config.toml
encoder_arch = "mobilenet_v1"
model = "model that answers yes/no questions on an image's attributes"
dataset = "photos of plants and fungi (iNaturalist)"
train_examples = 90422
image_size = 96
crop_scale_min = 1
horizontal_flip = true
translate = 0.06
color_jitter = 0.1
questions_per_image = 4
encoder_norm = "batchnorm"
encoder_activation = "relu"
encoder_depths = [2, 4, 2]
encoder_kernel_size = 3
encoder_stem = "single"
encoder_widths = [48, 96, 192]
fusion = "cross_attention"
fusion_encoder_width = 256
fusion_encoder_layers = 12
fusion_encoder_norm = "layernorm"
fusion_encoder_norm_position = "pre"
fusion_encoder_activation = "quick_gelu"
fusion_encoder_mlp_ratio = 4
fusion_encoder_head_dim = 32
fusion_encoder_fused_qkv = true
fusion_encoder_bias = "all"
fusion_encoder_qk_norm = true
fusion_encoder_parallel_block = false
fusion_encoder_dropout = 0.1
fusion_encoder_inner_norm = false
fusion_encoder_positions = "learned"
fusion_encoder_cross_attention_every = 1
init = "kaiming_normal"
residual_init = "none"
optimizer = "muon"
muon_scale = "original"
lr = 0.032
momentum = 0.95
nesterov = true
orthogonalizer = "newton_schulz_5"
adamw_lr_other_params = 0.0019
grad_clip = 3.0
steps = 6900
batch_size = 192
epochs = 14.7
lr_schedule = "cosine"
final_lr_fraction = 0
warmup_steps = 130
weight_decay = 0.06
adamw_weight_decay_other_params = 0
Rows from block 4 of the image encoder of a small model that answers yes/no questions on an image's attributes, named by matrix and row number. Each number is 500 + 25 x the weight over its row's rms, rounded and kept within 0 to 999. All counts start at 0. Numbers have three digits each.
After each channel's rows are labels from the 100 images, of 14976, where the channel reaches its highest value: "top examples" is what is common among them; "colour at peak" is the nearest of a few named colours to the mean colour under the peak. Only what is clearly more common there than usual is listed. The data: photos of plants and fungi (iNaturalist). In brackets: how many of the 100.
# conv: pointwise conv (encoder.blocks.4.conv.weight, 96x96x1x1), inputs 0-95

conv.62:502499530528499499515516490504501510522525489514486487564491539476467479532526460462488493540533464504516497453517505475493489502541504484525515499509502507501542464468526506485516527543494457484511484546559463531475483512468543461477486503534484535501513532487493491453504469513487477497
top examples: order Asterales (41); family: Asteraceae (41)
colour at peak: yellow (72)

conv.73:530511484487496496462481499489485516527508540539513523473489465535457472537510546487487528477504487514510527488518522510537476483504517500525571519487524465509541510475496470522507504498482475534466531472505526466518533498522501515463517525479482510498480491574487474525528499542502523528
top examples: order Fabales (27); family: Fabaceae (27)
colour at peak: purple (37); pink (30)

conv.75:501519507502513493495498566515517499504497468472485554505492522488519541513490493512476554517528530534516506485473472558503591521485488497460523491497488518481486517508489461523518535517467515491471453512482475529515525482515495486475485487489446537483508501487477486467515519497480488476
top examples: phylum Basidiomycota (28); class Agaricomycetes (28); kingdom Fungi (28)
colour at peak: pink (32)

conv.38:472484541475515504496512473486541505510477511486469502513541477481490459491482491485532471538526490476495506476517492479517534537476466558507479492474505566426538518523489487470499505477492482516518465519482486544505509501524486486521508499523507526517500544494494541480496492520476442471
top examples: order Asterales (40); family: Asteraceae (39)
colour at peak: yellow (42)

conv.94:475500497513529489487498559462495492520472454482473484495488483515493477512491491507495496464503517455529506509477456482523492472508497494475490487509512559520505480494481580515513495505510489491491498475475534488475500520477505497494507506495552467522523510486579478561479456492527541518
top examples: order Asterales (42); family: Asteraceae (39)
colour at peak: yellow (63)

conv.22:472507522503502470534491490477497569519476477503513492538491507524513503509497519473547511496524471503497515478497479476485505526490490464562457517487490498488503477500511494551507508534464475545475519528491486531513464460503513470468542503491477492536467472528525492559470475538493465512
top examples: family: Asteraceae (28); order: Asterales (28); order Ranunculales (27)
colour at peak: yellow (81)

conv.85:528464483488491484496476483505508491501559457473490482532481485476540503489515508531500484484509474491501498498510475535483512525519495467523517501475591476517549553445518478493489491459486477521505468482504493490529506486531461520501509512507474501518479470498478525464476514495499436478
top examples: order Lamiales (25)
colour at peak: purple (33)

conv.19:506475466483491507492504482471483476501485486546508568504530506546464498470437494491492491535515469505494475506465464491475512503533497480505499499490520495484464486470474533484572516479463492467503512539507461537490551517494485535508499496524506495484513508504493536560525505494503476475
top examples: order Asterales (37); order Ranunculales (32)
colour at peak: yellow (64)

conv.55:542504467473511514497504505498502505511563470476491435496520509464505478524559549488492497513508465602478488521506523505484511520493488503515506522473491500513527534505470507534477537485506515502468485516455507519474540510503504484496497517545495482482508478504502525480497501497485549524
top examples: order Lamiales (25)
colour at peak: purple (32)

conv.23:467506501465479525508471507474497512481479470546491471485502492494543494492511534461477488519550534533517470459473498524479514513513504488560510498531460571513485473510530456490503473500510522500461488468522497544532468523523494504490476478481499462518470493452475513509486483502509476477
top examples: order Asterales (37); family: Asteraceae (37)
colour at peak: yellow (35)

conv.60:463553526471493472524537450495522485506485483528545544486515459513524544479479506480488490552505500463469523505499466478493470516507495480486452501464481494489511473470514488509504535533461477489507490529489478458516516505530496489542494490527463503494469493469533539480528512467520500483
top examples: order Asterales (55); family: Asteraceae (55)
colour at peak: yellow (30)

conv.93:508493476433502471529479495538489481509513530541507495459478501480483520472513506541507466537503536502494502497533503465495507468441488480506549513511475523509472545482487515513533506503497477505463452468491460469496504564536518494538508507526485514519551488459490508501504496498494502479
top examples: order Asterales (46); family: Asteraceae (46)
colour at peak: yellow (25); pink (25)

conv.92:503492555501532467497515516517500509478480509521496468484550481537489478500486514515454498457502472512532524535493519488523474522455502502490489466502509486497514487505507524519517473508584499525471501503531494538502463474492543503518469493485464512457495489513542473551482465477499504550
top examples: order Asterales (41); family: Asteraceae (41); order: Ranunculales (26)
colour at peak: yellow (62)

conv.35:513471472506475472481497496484479519530506484531491467512549494528500508516484468483533453555540503512500524441482502543540496498513498480489532508510483487470436512508492507496530507513482500485503466497538549538522496502484508526501505494480504508463517552522480508477482466566495486469
top examples: family: Asteraceae (35); order: Asterales (35); order Ranunculales (30)
colour at peak: yellow (45)

conv.51:504459431486507493528511512466507526505525459531495515502484454456498524497496507493524461529482501508473477489498486544476510497474486471520496507522565492505491525495478490489510474493542540506473455531497489518495524504487546478461511489488478508487507512556519504509507543555460531503
top examples: order Asterales (51); family: Asteraceae (51)
colour at peak: yellow (51)

conv.78:516500492481510473521498562496503536480466542492499543461491549474521532456498465506496487454519476484464445497497481505487496522528512502508495475507498474532526525518468507498492505471535467544510512522481537526510502490515463501495485473546529516489482507509503586501506512482501489515
top examples: order Fabales (26); family: Fabaceae (26)
colour at peak: purple (43); pink (32)

conv.59:492518531538505541482467513534514475516448481551487498524506511510465501488468468463510434533533512494476517510504509501527497448486525528563517480471482485520548476539518522486502520477504537503496491488523508520478467498517508484472535496479484507474509487487522503512461486543458506499
top examples: order Asterales (38); family: Asteraceae (38); order: Ranunculales (25)
colour at peak: yellow (26)

conv.82:509484493475488448518481482556518521514521468515488493531502479515557504513513472541484456493455501485525531494518475530538465466485480480520508513482472528469492488514471477544478484539484509488500471526499462489498507491495551471547495478472549486492504527466486509509517493469519490455
top examples: order Asterales (44); family: Asteraceae (44)
colour at peak: yellow (53)

conv.40:536480494493538493432453511505518522535509523514501514525542498505515504493533510502525475534504490497526491526506526488473486499476524481512476528518470482498507486484495477496485524524512515473540516557524515464544498456483563514459505480514500469480493548451490465457510520472503526504
top examples: order Asterales (49); family: Asteraceae (49)
colour at peak: yellow (56)

conv.7:456491487456496502475453475541487525482515522501499475520508492506511463524522494517484495526497499482508493524462493490420452532552540499472487479493481556469504508491516478505481520537487514513479490521481541513484474509488556506517493480466516507519504520560507478474479473466499510504
top examples: order Asterales (45); family: Asteraceae (45)
colour at peak: yellow (31)

conv.8:493557506520516504454494473487474522508541504539478529472508543531497509528487500492536489527473495490494488492477486491497505509498497474556481488500533500523538520525503509508538489536476482544511463494505494478434513530494518534477490468539463497548504473470507478545502489467482451494
top examples: order Asterales (40); family: Asteraceae (40)
colour at peak: yellow (26)