config.toml
dataset = "photos of plants and fungi (iNaturalist)"
image_size = 96
encoder_activation = "relu"
grad_clip = 3.0
steps = 6900
Rows from block 5 of the image encoder, named by matrix and row number. Each number is 128 + 24 x the weight over the matrix's rms, rounded and kept within 0 to 255. All counts start at 0. Numbers have three digits each.
# conv: pointwise conv (encoder.blocks.5.conv.weight, 96x96x1x1), inputs 0-95
conv.0:140166128139100127089178120130137129132115129155168117111170133112163065169134117156110159154080146104121113129097084106143127150078128136106124123130120068123100151137133151133135130145153142121165115123119104184135081121119164109161135157109117157113157139139134143104115111140156093118
conv.1:098117116112126136144117107121107143077116111108105115150146130165163139094117123139115114108128136121110096131120074107117141103129121119104143142170111156184142093112114094088120115171129160115170121141151123159131113130102118118136112123146132113143219101124123114124240127119094135135
conv.2:127124117121110169161124156167091111117141099181161134126150129080132145135099129132102114111109121121165199087091142068130145126094139146156123130119147142118117172082117102112132142101104102116114139116165154114107148133134105165138151100111138099121096122132165141138101138130124116126
conv.3:139082110101086081107149095176102149155101120097122093131111114125152126065141113146141125099119111144124089148109135156150157137107202145148120122098132113066136112134132162117121163115128111126114091155139136158112103127151122109126142141121099182146079151121147077185094123154217136131
conv.4:109157150144135142091112158083107155122141194130104140140145155139138106117124144132163086117147168132108113163132131083058148128141079142107145080122095148131114151124097128090142144143134138148132114155127117118142097105138120188121108146113120140137109127087100141134138136163160144135
conv.5:121147123147101194181105090116091131116150090110128108136125138140131139110134143135142115113150151120145122136129132130131125110142101119156124086150148147114147151118114124107101148151124134107123120123168122130135166089122088140123106122178203102150211119125150130132083123119107167123
conv.6:129102074113127117084132094080112145165142134168121148117157104111148122148123096165115139124143131114124170119148140120145128112177140085082162117089096134105123150124184169147143138119134171163097120144140143145144091139121123121136121149116158102133110127183146123139125129133091152161
conv.7:107108122152178111102157138124094090148139116137131122121127155083149149141139153119086111136117103155102160177144143114135121100142134183193128134180116113093138155132134111144112146106159119090129112111123108161136108150167126108136134129082141140134149126193137128155158106117140138130
conv.8:150127148139196137125142167150153121120122121146140110152104112140138129142129162123161086119120123141133110126106090132133147134144090122145101101149143137124108154107139155121142152133157112107148125116118127108120141134112138161162121131097155105137104189153115083110118153144106097114
conv.9:115114094139140111141105105125113123099132092178124099106201142172140156123144119132118124100096069122123108103134110162115121119126131141118090144103131117108144167137112128140111174160121124139177133128127108149143165116115157139124130118160131140117119120118138136139125096141142123097
conv.10:116118112131139121122145086092132193102125120153120170139154117152099142106104149118116132108141130109124178130120129126176092139117121099095131132120140132127193105129118148160149096148118078139092135114107160178113131124115110126175132111125154141130113126124138138132109140128099154166
conv.11:111119117145174136131097115255130113127132143144078112149142095128095125095137135153093135119161151094120156117114125111109120092103101096131092136080134142116110144109131118121136142161082143167133104124159164110160125124143114095094123093116142161113106117168097134099110114131115142116
conv.12:112155183099180125113152104149138192076139140127095122125136148125147153119125154153128083127082126127128118145133104131146150120142131115159152136122124074121166154088141103104184154150121131074114146097140123080062135126126145144141163138092074154130102160130149160111143136145166119111
conv.13:133165141175174099124109141135140156160118135149125100092126125119119113160138109153124134133098124123133077081110116122167103154142157106132138122118128077145128139089136134108092166081116097160138089107118115125089084111118128082123124112141157092127108183125137183160098144110135059110
conv.14:115121136130105135122089153081140107160127132105160139121142155119128115100152110152126093143134148157098143112112129155149193125110122152098152111157122133118148138135111149164157080134135164114164115127087132135127115095156139121155220083098117159171105108130152137144128096113091113124
conv.15:141139116133131155196153117111133164071121132145143155120164119115124134118111123153107120133077106124164122128107146136130122116096117124096147128105122100126141136166155152112160202171168146121079109120124159130113069125187123138147112079145107110154127124112154128123145129100109156138
conv.16:129137186102175196114112120114166123110146137162087101170147087126148119113132145164118100117148157101151131152136131111152142110130062133126150133091126149104144141103179107104130101118125131112119138139153161121140091133132124132140103088142147166144132174094141116140135143108148124139
conv.17:137117125155105136141104145150117143098121130106135104122125094104139126118099144144134138138135154203070086140116113131145160140092177115095182141148113120133154096093160145168152199105091151132095132126124131157170146120148120138113098117141149115146097134165069113134133106160122138131
conv.18:163093129172153120125169114134147131159125098174134137130143133140152139127152159120128142125147120115080165147161133129133174099130192124140097120113137121111111127108128117093142119153097120131146137075176199129115123127125125077138157101137084173122141150168130155154158130124121107162
conv.19:143101148121141214170096121127109168086119089127133091108105123085092109144114131128107147167105128118096148140107133142151124164125122138127161086114149132141111105135122116104114150169127182105124080124138149146135121124159153123126123145116124139124172170130165137120108126130135135134
conv.20:104111133161156137181108131088123119148081112120083175089166122112110150103127119135109165144130114140108133128114131146181108150131160143120121115126174131070108171139123126132157138135118116107154164096131129088148117129082142127132124089112106107114145117107119171124147139153081111103
conv.21:095101164137082143146106149091157143107103159124149153124141159122131181112133103110128142133108125139143155121150140170132111124132073125087170129125166115154125142105145144103112105172104104112136145110139133094165144102145139094096104139143112119122132107162137146120127136116144123174
conv.22:091102101156115078121100129101140131147096095119137157165158150126165138146105113132166143159127127115112112086116123110124156130135142133142109116128130100117148134139128244151148134120131099140128127137098113122090119113110149082119153127107118044105170105095133106145162074130134100079
conv.23:118076126118088153153136117126151110121103130118154104133117142150142129153163123103105098093143120127120098151123141096134102102108110107129119186127109182121131121113117143084127129115121138159123210091100148154114162169133122099115090109141120108109131130123136099122126150138131137092
conv.24:130148107126126115122145128131123124146131127093114140126146122094121113084112105134123138137121095139128129100118121099149159144135138131126108099107125114116156149121104106099127141132126106108148114136120162112184084161164082140104110124123087150075077124188109160114176114140118205149
conv.25:084129090107138097114105137112163116107115130068085174160165128133154119120149134157144125116154110149144167111143136106166119173155102136150139093120151137153140126140080088115111124117164122118128140181167130113150147135096136115119145122126122124106115116138122112110116159101111136118
conv.26:097127132133181109129159123108149124098113118137149104125189121103116162138152149167126085160129126135166112148128147146148174173120070126108142140159140111116164093128119168122114136143129104137097108127125118159111167107159132122074119086091144172130145145123125145129141116156155134099
conv.27:113135123100138193177106120126114138112141102135137130113115098148155114118150089133131115090131130123134126121166124120137111129119120105144104140155101108133128135141122131152151119113115146140127111102147131132106154122101251129094086116113144132114135114120139103117121120130143091124
conv.28:140131148121125122112128138111154153071116152141122096156092180140120107129137148139141089066143086116127098152101103154130105130188123149139144130122120119162128167154173120101119103143084104133120112148121132133112090182114122126143133136088206139146111135135133125139163107126144078104
conv.29:142148102112169144148098117119135149134130135131088149097136139135116133117138112082106171118147085138117165158177181138130121089151130149154105096163121081105146143110119112149155141108137130135112122100135140143117145161133124139112142142168127135135104147134128110128145112145132088126
conv.30:105147117112123094122162090131114118149118095164145138121124097145123118093111128095144141135100166122121096132165201140136157089169090142128109125092155183141107153150145123100101125134109149115123114161117115099133075122136112144114146117170181156108115127118162138132135128152107154118
conv.31:178077127131086129084084108150094135130120119118095122099129130129164099127124128068128180124105093156131114098118077152156111124131111135140151132133142147127148123128163102095154103155111124126116129175140159110162112123163114076120118109157134149175117138121131141132107120139128139129
conv.32:142163093167144092147128125110109135146097107073116119097079139139140129127129136116094109133169136124143142122099124118141094149132092120139130112122126143127097125173132134193123108131127111119156162138137153149107104143117137106166082126111135139154131119146101133106129133082108165165
conv.33:129144148111122109155113170131106159142114100129125097136162126107103154094134137156174148166129115057136095120122121135093120137136099130104150091135109156121181100122137164108132139091098142133105148148151160117147102106175106138097088099103138128125118078110163202107118160136132153127
conv.34:115098128148128134170122100119097096132144117158111144102140127123097158068117119102146119159120184099125117122137156134156161110117140109116140105156179148109135148113125133130127121134117168111173110126160180150135120131164183114098150151159123116148102126101135135117142153163122117146
conv.35:119123114125142178120150114134137091130122107141094175075133103138103112151107144109110108101095153140131140122104104102139101111131154117116134104131154110106152123151096119146148088112115118124142107143105110101125112149116109124115105104089138097131109133173096175134101147110131148106
conv.36:140140098171130137112129122144150144134101147151102148145110140118179146100123151124169098085147122132095102150114090133112143116168139137157143114135125095124128093126147157143174133104069110153104147143166150114128111137081143113117109076112155085139196107140138121114164123126115122128
conv.37:147141130103117173120130122126139137160139106105128171138126131109159099110094130108132105113095148099093170170131138130133093123122144137179135123100095138110091095077126138106106135132162154126151145126117171118101125107094109133168130131139141145121154123133128068145110122190107115112
conv.38:096168126086111137145110111138117151115111110168129156093113115097167126092145141140136115144132137132116133098107113151167093160117078134113145129133166138121143160107117112124106088140123084138117134102142158104118096128197120125137122095125137166147115116075099095117138121169096119132
conv.39:139148133108121080134154164125104195128117112128094143130105159121161156111129093109150122129146147154156172169108122127144096127182125114106139127202101140081129102094138175143135134130104131171106144144136119097096073161110109113130114150131142132148095138099134091125104138099159160152
conv.40:161156145145103096136189166155109126165121096139112173117189139142091110137130125110133126116111131116118169103116111147160155136168075121124135112113162121083160164131108142104117133120137172133153125120138136128151117117115095128110121123153106100126139080129123142145102126146133121164
conv.41:131156143127089160093125130121136105116144102119132088136097120108119118117090132120100189150150157141120119115127140104137137142137163139124129138169146128145096158184156123165085147124104127102091123124137110123102122131114133113189142142160136145147120184127115108144135110104137126136
conv.42:144139123150098141108135136095143111113150152092141139115150067125132107120117123120137143098110105130132130135160101149127110132146080136136226174129114149132189094144144135132139100126087082150136125119141147134148136146111131141155124071141139131142155138141132157189108107109138102115
conv.43:175107175132132106122104100095112107115106114149114114154110082145105104139099135186135131100134107131115121135126102157129094128111146148111123108184144158091158165112152110077097131108120104134111167138139141113144118130114162136106121140153198102114164110127117109175162129149132112130
conv.44:132109124163107093112157099152095149107126108095119082129141119145086103105125144118135098084132108161135064132127165161152141091145146146130122132138077157127109167128123112123129106118120139101089104102141138123144083141174110164106114152129105126182128118109114082117109133144136117144
conv.45:107138118120103099101125102130162156127145115090138139158098098132126076144166181113118176130112085142136131102111124119125152095165129104094133128140149162128108107133114157133166165085104110114104099123095103143125123183078127116126093157120112159132091109140128106103130151139153147127
conv.46:150112139125139160147083115135103107103106157097116145111104125113106076182140176166168107115116106134149180102151112116143111171126139148106154126123136131123076092107122085129144120097145163122129101120100132111155158123130119123187170115108133143125137171131122088115092103128125135136
conv.47:118148116129085095130097091116131078143104145161123118128159122155161168142146140186157145125090123126147106142130134091121122121126155129117121109113155126123160134128141127107138155128089128134152145146113115119151144093108137121098134133115162083149117167091133115184105126169145139093
conv.48:133134156117175115101143160148134116152098137087127112126117126133137137129129140101133133157121097108154117107116137127110146123130119108115135118104110110165131104093103112222150129092135139141094134114099129110110170111123088125163128125087159131115116175133122113148109110119145165123
conv.49:186109128150120141124167161138127092135123089085103126114141151133131147119092112106131115157131109158120151123130104121138161161121162121153130113106166134082081174121120134156121115058154206133133113114120137131120101145113134154130119135139155095129092156127158111092097080110089158132
conv.50:107112114116170123124161079129113149138152132130124186126149125097120110121130145143105140100133162170141171131134155131091177103145103158134146114134088103133124147086201149127123120143111112142138109177118122150142114173103119194129136126103118122169120144135106135146140125130107095146
conv.51:150165120121106100122116106098137106133143121187138127107144114136135148153084133138085109112143128130161118148132116109129151113105145143137123114143106114121101113127139106198152102101143133123144162131104098155155205121129172130150142102132149138153111102110103084122117134101119108145
conv.52:111137107118148120110108133100138104150138079141129192096111103134113139113115118104113131131086111136103150103142064145091133146144133138136119135118134108145130131127128245137129107164107139107110122144112142119144160122159116131147135138097125140098162166139090114122135124160101114132
conv.53:174110122148121169140113121142110164145120113104139158107110095124146132093077092095162113128119126100101166137087134131099147134154081162128117123130120115132104149104132176119132167096138184127121114134121123116116162127145120080100108125169075121126086141105120101119118125098135151159
conv.54:111119090135097143139144179111174144104097110134106159140134107131149111135087148132168150124127160101132089126122132083141114129136099109125129147113107107144127115104104089154142154110103110096127153134122122122134186099158118118137114141113166134168101128111126118106150150155112106136
conv.55:111150102112138106128135105138129135125124130170161122101137116155135113149128129142136100112128137094086105097080112168152086113226123145152090173107133115149146093092170106157164117142141103110141157154118107142132127115110157178127141119147110147143115136130135108109082128123125174100
conv.56:112182096129143146180112135100133141121141110151156118081106138095126161133119104116088121165148105121122125140111174115090098129136123084120110086119135125143082133122134164168117101109126127134123161089124109135106141151122115127110113116118226146116147106129123199135140078122152121126
conv.57:116112083122112124123107113113160141092114169142143161133101136127129113161144109138142110121115134153157110131181148132142089144110109168141101168176094082100111151101108118130158195170185128136105143117107118128164133109180086112121092127102138133129154137167085152148136107158154156139
conv.58:134092165109118081117152115129145106139138205121103211122117094100124167112089123142120135126100149119144179109111105124139109142120145131112138145135138126093129127116110135088146105157149154126132109186133154130140092173124103128123117133124134134122144110156125120136145161157132101107
conv.59:151154103120141091116119118177154119140096143094174138155150158098133150122149120107125086137123142102134103103142180142131105153103108146145124117118134139239141128118114123077141095102099134125156135142151128133147144105134153128105130122135078129121056142142133102098165104122132147164
conv.60:113102148141095131085128128126133103116111100184112088087130142133145184130128159109125105131087103114174109130115110142118115111123185107144146122112118074096127142148110110159164101124137108156142140165123163107134164132135117136132158112141131152159147135112156086182119150139131112108
conv.61:116119151109108091107102127125101109140126115142136155151150146120135120090144129170106155119133149152165152107143104139130130136114170143156128116143161124161115120151075110122147168110119128138124120137145147116162148104127127115191177134127170120156116128122119154161124155143139186129
conv.62:134129083128220146121149139138190157120117133135122136086107117136168144138170123108120091116115172126123117173128127096155113129133149169120130103190124145091140138151126113124146074123117127089115085110091134118095149122110115111096118118121136147110129102142153095076130127118118143117
conv.63:154112153177130116138141140151103124111177159151175109133132124116158106087112133166138109074143134112146124160125162128126087142190113141128087165122151130115150140123094121125096143132139114106102125185145115166150069144134117126111097138163106173100123100075122109125146115124142127186
conv.64:125147148089118103128128168104123160120134084156101173124072158095122105131159102109105171107144144146125157125153110123103144124115112120156096123143126097128099175128164135133120100133090133147122146132100138146109109109088090114107105170101139164098126099160137157141154096177128114099
conv.65:097107140128169116136114128108115145147155182166126164093097137125126099102126130165127098140135114125122167133129111129139151123105139108084132138131114136079119096094165133130130115105086093127133125136105127126096154134136132091128181134086129148134147125142125108136116184189161141128
conv.66:111120118105120156195125111118158137126161133129101116116123119116114175144124117146124176172080141112126115123185125111108123134122131129132134155143111148118156122109132120088141132154103138098110120113101119108137113136107153108115135119130123112090126121091110119129129121119109116107
conv.67:117114142117126110146151110144150125147139136137129141132120075101117144129101167114069131147108119113130144110131083164114088177103157158164147138122178124141139077114138131149107110119173111147130140132097122152145139135128123101188102109113115156097112136146099157144118128125151118128
conv.68:114137088124120144127147157099131143149110146088124132080161153109097128153103136129111116138160166134105096140144128109138148118078109125071124147108070148162144088077105104076136108092110159143136149119116107136136101124108111169149150153147102110128140161116123139116142161132129164194
conv.69:110168115137119114133122196101124125158083127103105139099101136118106137115124122131118133101107133135111117164170110135105114129181099113099132112109108138150113110085112150107143095112107129111124096114098084115134080149101110111130092116134167138098084124151125139137186094109121123144
conv.70:115133081132109145166105086097140120139117153113132141144122106108137123158105146112099126117156135105157109133155124113102141115124144146121143156148121125111153130118093118136126123135130107153135211116116102121152168183126168142118118134131122132133098112126105126104130106123101135109
conv.71:129101118135127131215119094133112145128189199133087144091083137139123127127153106139117174136144104122113115124123154128140129089153109136120150108143094123104126124126142128179154153140119122144119090117140153145128163161112155094129117170097103127092127128211114135150125151162173166120
conv.72:116115137105140124131096148115157113142105170108148102116102157112134103151123145105107157130106121152131115142178162118109161100132115169132123158139125106150146085144150104113113100082103100117178115167116093099135139106181124138116130131101120121123154125196161119125137129084116094140
conv.73:175109115095115127105155135139107117112110134142127177146137138123076122105152149146184125123131075133151105085159062151133178087146143111136126151091150112146106125190101100150142143108084145141153122102140094108125123149106146158116141126122141102092125118131144132145100129134188134176
conv.74:157153133141140100176136123128141138114086119165100121077128131116157105154138116110140163187082096097127091145169144108113115143116112123110129179121133151146143131123116112075137129088110116111116134081121137132130156089135117141106091109103087104121131138110147162123087132120109101145
conv.75:131156160036109093086114127122134169109125145132119120157118151118092113141167148125151117131109129137155102165117131080162109131128138147116133124190100157138121144113152141114085171163145142128153133159102135125185111077168132169153141143163144124089119140153115127173126111117151134131
conv.76:166192118137102099111112112089110126106125157172111108110138157117156115117122169137122150121125134129142187127106124148122115141165132117116139116106103137073153136141113114096094157172142110138146114141132136127128104128088101148119117147176114122125113097146100160131121144135093100109
conv.77:149108136151073113128125095133126140103091126161117149155101172118132114161109122122159108126137096140124129095131152173111154140120158157149107116117138116143118118196170123108106104096151139124098125151126110119136136120120151131144152119165176126137140126155115151149117128163091151177
conv.78:115132149137110114104140131115088130121130118143148143136122130121143081170108204112102105125160128138129126136106091143104108089113134117111150115113110081082128118134120132119062123150134095132175094147123152119117106147113160077106135152110098138115085095135109145134168123131087113112
conv.79:115125127112159135110134122111133168077140127104111089181096135107118157121148077146114128068106134153115140124116085110128119112137129117139127181066129109079133155141157083147151139121143110135104125153106146149134141155123124158109105121126116117128064110105124075145125151105121116132
conv.80:130187116125115121119120108116136119152172135102175088164107143125111071087139140114161149163131094103119134121143136117123140149131119116109111114116110160113113147125115087099101102156109141094154110124110103114135156193094142172111132116097109129095119105146122151119145128130108112130
conv.81:119141155113099080135131115157145138149102100107111122110099129121195151077146087118131164083145156168124095088118139129152144136138101147128134129153150151136172143099129146137145092165128164144156082140117153152143121098153095151127132137145103155139100162141112117142175141151148069131
conv.82:121118084133105089113120147118056114146134122116136128117136108131107124116108157154106169060125116134103127134109115101121112117101154101124105134106123117089095137116111130085113162135146110126090137179081101137143130129129122132140134103115125149126130087122133170128146086142112105155
conv.83:103125133122111120121103108138112129104115128123079193134092113136140152098098132135105104104104131128148140127124107106135151136161110121140141114137113129111119125098135100104110136112154171126097103115144097101103155120174113122152120137134116147150202108089113098116083141181146103128
conv.84:135130150137121096168115116124142127126114142111092102093135138132139155118121155149112077126095154118139108101183205174119109140149140120113142143145126090093105145122131138086157147094113132107151132121120108126136055074154135160155120120171092095144092114149136127135127121110099086107
conv.85:130075110155180124078114124143123115095131129143096150146109102115125131106135144102164145143112140142149127114088074103112129095123163150161133118119129135155121165145141115141126107112133101075124122133149112120122160133126137128141101154156135138081147185139169121122094148159178110175
conv.86:111137092096086125101139133106153131122118144167107098130248144113123105170109131109100130121066119104092110097107104112138125106116139147148122113147076081108159095106089103134124164149149101107135113150099137141110120123116137123099116127102110148110116154097129099184106138192167160106
conv.87:127146142138089139145097123119098129124104100121128136098113117120119137165109136124112109155127145115123128116166117173123121132107125128110111063093133127119109136155125117178079112123108108118163166102104135132131118132144200107131104104121119125124138051126118136146124115149149153108
conv.88:112120119136115134131125141153153157161156085120150136122095129079128144136135124127161112148088139104122108113148141141136194154146152154118115116190112129079137111140140133147111085157173164088100129113095113109161109120078113095176172174128128146113117105149134110106124130087117107129
conv.89:096127107104094139110157135147124131094148109189155080106098090096098152150097134134142098156132126191155128078144147126124134199152107071114105134141143097099137096119106113135145125157139148120101153114107112112148104122152139143112101106110128135136119125128093138130093087176108127092
conv.90:109110120110124121186113123151146116161118120120148127138098105148096116149102119096150100114082136132158139115094131118124173103124117136098143106128109112160150148113084083139128101123146141115090125059135094160123098099181159110113108092124151131091130124159111163142120172124128120137
conv.91:129137111121120115128088105101128141125124119139118130133102141109120130173112088161187131117167142168118111109123134171070140118166129096111123103129109122162136143132108145143119165130112131114135160117125169140132123099107140028128185106113120149131097096182138083146092178124171124144
conv.92:142138153140149111155158125126127114168108122208120126124128104113118122125096144154122135121127102147143151145137070146116133164157185059152134105144105149158130113138141119118126135111116153101097132116128098099075166102112143109099121145109152099103118109111126156144106141104161144098
conv.93:170131188136152176104126125147129167122114140113094133128113117150108108126132082136129117135112109171148128129090143120142102159134196093105155118152157131078099134159160111127119149097106134090126124109109097125089082131127122124119153096119144146139115155152080126161125155145115143120
conv.94:121128120124089116095123141101120114118137132091123167128126134147150125149080138155112109133135122123173117129100102084090112152087161144139149153112106119099167175149144138124106091148143110074124131093092142094138138199135153126143118204162139076122108099114121169118142108164117127119
conv.95:139112128125138138135140126078114161092111139155109145109078141139155121140111145110112111084108166131087123209136155155150114083094135087140130101149115157148145133147100139101143150136122107170171087090164152111124121124134111090126114081147151182087127126079138143149125109112137127097