Rows from block 3 of the image encoder of a small model that answers yes/no questions on an image's attributes, named by matrix and row number. Each number is 128 + 24 x the weight over its row's rms, rounded and kept within 0 to 255. All counts start at 0. Numbers have three digits each. After the name is the row's rms in percent of the matrix's.
After each channel's rows are labels from the 100 images, of 14976, where the channel reaches its highest value: "strongest on" is what is common among them; "peak at" is the part of the image that holds the peak. Only what is clearly more common there than usual is listed. The data: photos of plants and fungi (iNaturalist). In brackets: how many of the 100, against the usual share in percent.
# conv: pointwise conv (encoder.blocks.3.conv.weight, 96x96x1x1), inputs 0-47

conv.79 098:104161122107161185153095152125116175090107130156152106164118144132142126140102138174155137120100127135142118146116136130131121162134106093093144
strongest on: order Lamiales (25 vs 7.4)
peak at: centre (27 vs 11.1)

conv.58 098:105123106109167141132117088114114138127088150150114125133169138109134095142104103112114125165101107128124113109127115078131130105135138127119091
strongest on: order Asterales (33 vs 11.3); family: Asteraceae (32 vs 10.9)
peak at: centre (28 vs 11.1)

conv.94 099:142170155111157145099108145185069153164124123168122151144149071138143116123122119180106155122105073132116129171135092110131119091104131139130117
strongest on: order Fabales (25 vs 6); family: Fabaceae (25 vs 6)
peak at: centre (33 vs 11.1)

conv.7 101:115120118157180082163117114101135128095131145152136121125124113176142145100118122121105153168085107130123152145124156128122180160103138097144135
strongest on: order Asterales (46 vs 11.3); family: Asteraceae (46 vs 10.9)
peak at: centre (31 vs 11.1)

conv.66 094:114105112144104131162119142116157118125093099147124139104108097147134111139131123205132150090174159134112122121111125112125109139135150113109167
strongest on: order Fabales (27 vs 6); family: Fabaceae (27 vs 6)
peak at: centre (28 vs 11.1)

conv.26 101:149175158125071105081165126120169121112129112106120126176118085141099118150122119182107133126116140149126149156133148154165140176141150124110135
strongest on: order Lamiales (25 vs 7.4)
peak at: centre (27 vs 11.1)

conv.82 102:106128126165121050169120111104136112113142148145142120135116134119142106088125099150113128129124114145104153133159139079102127137107140113128147
strongest on: order Asterales (37 vs 11.3); family: Asteraceae (37 vs 10.9)
peak at: centre (27 vs 11.1)

conv.87 098:137125132109097096119108106110132141120105129122107167126115144129109143142121105082101124123115177123153106104106102167101105099125092123094076
strongest on: order Asterales (36 vs 11.3); family: Asteraceae (36 vs 10.9)
peak at: centre (27 vs 11.1)

conv.80 102:111135133144138215136114149133145099105139118109156143164178164148123117120130110110111123150123131108111117155153171112110156082134107133098126
strongest on: order Asterales (30 vs 11.3); family: Asteraceae (30 vs 10.9)
peak at: centre (30 vs 11.1)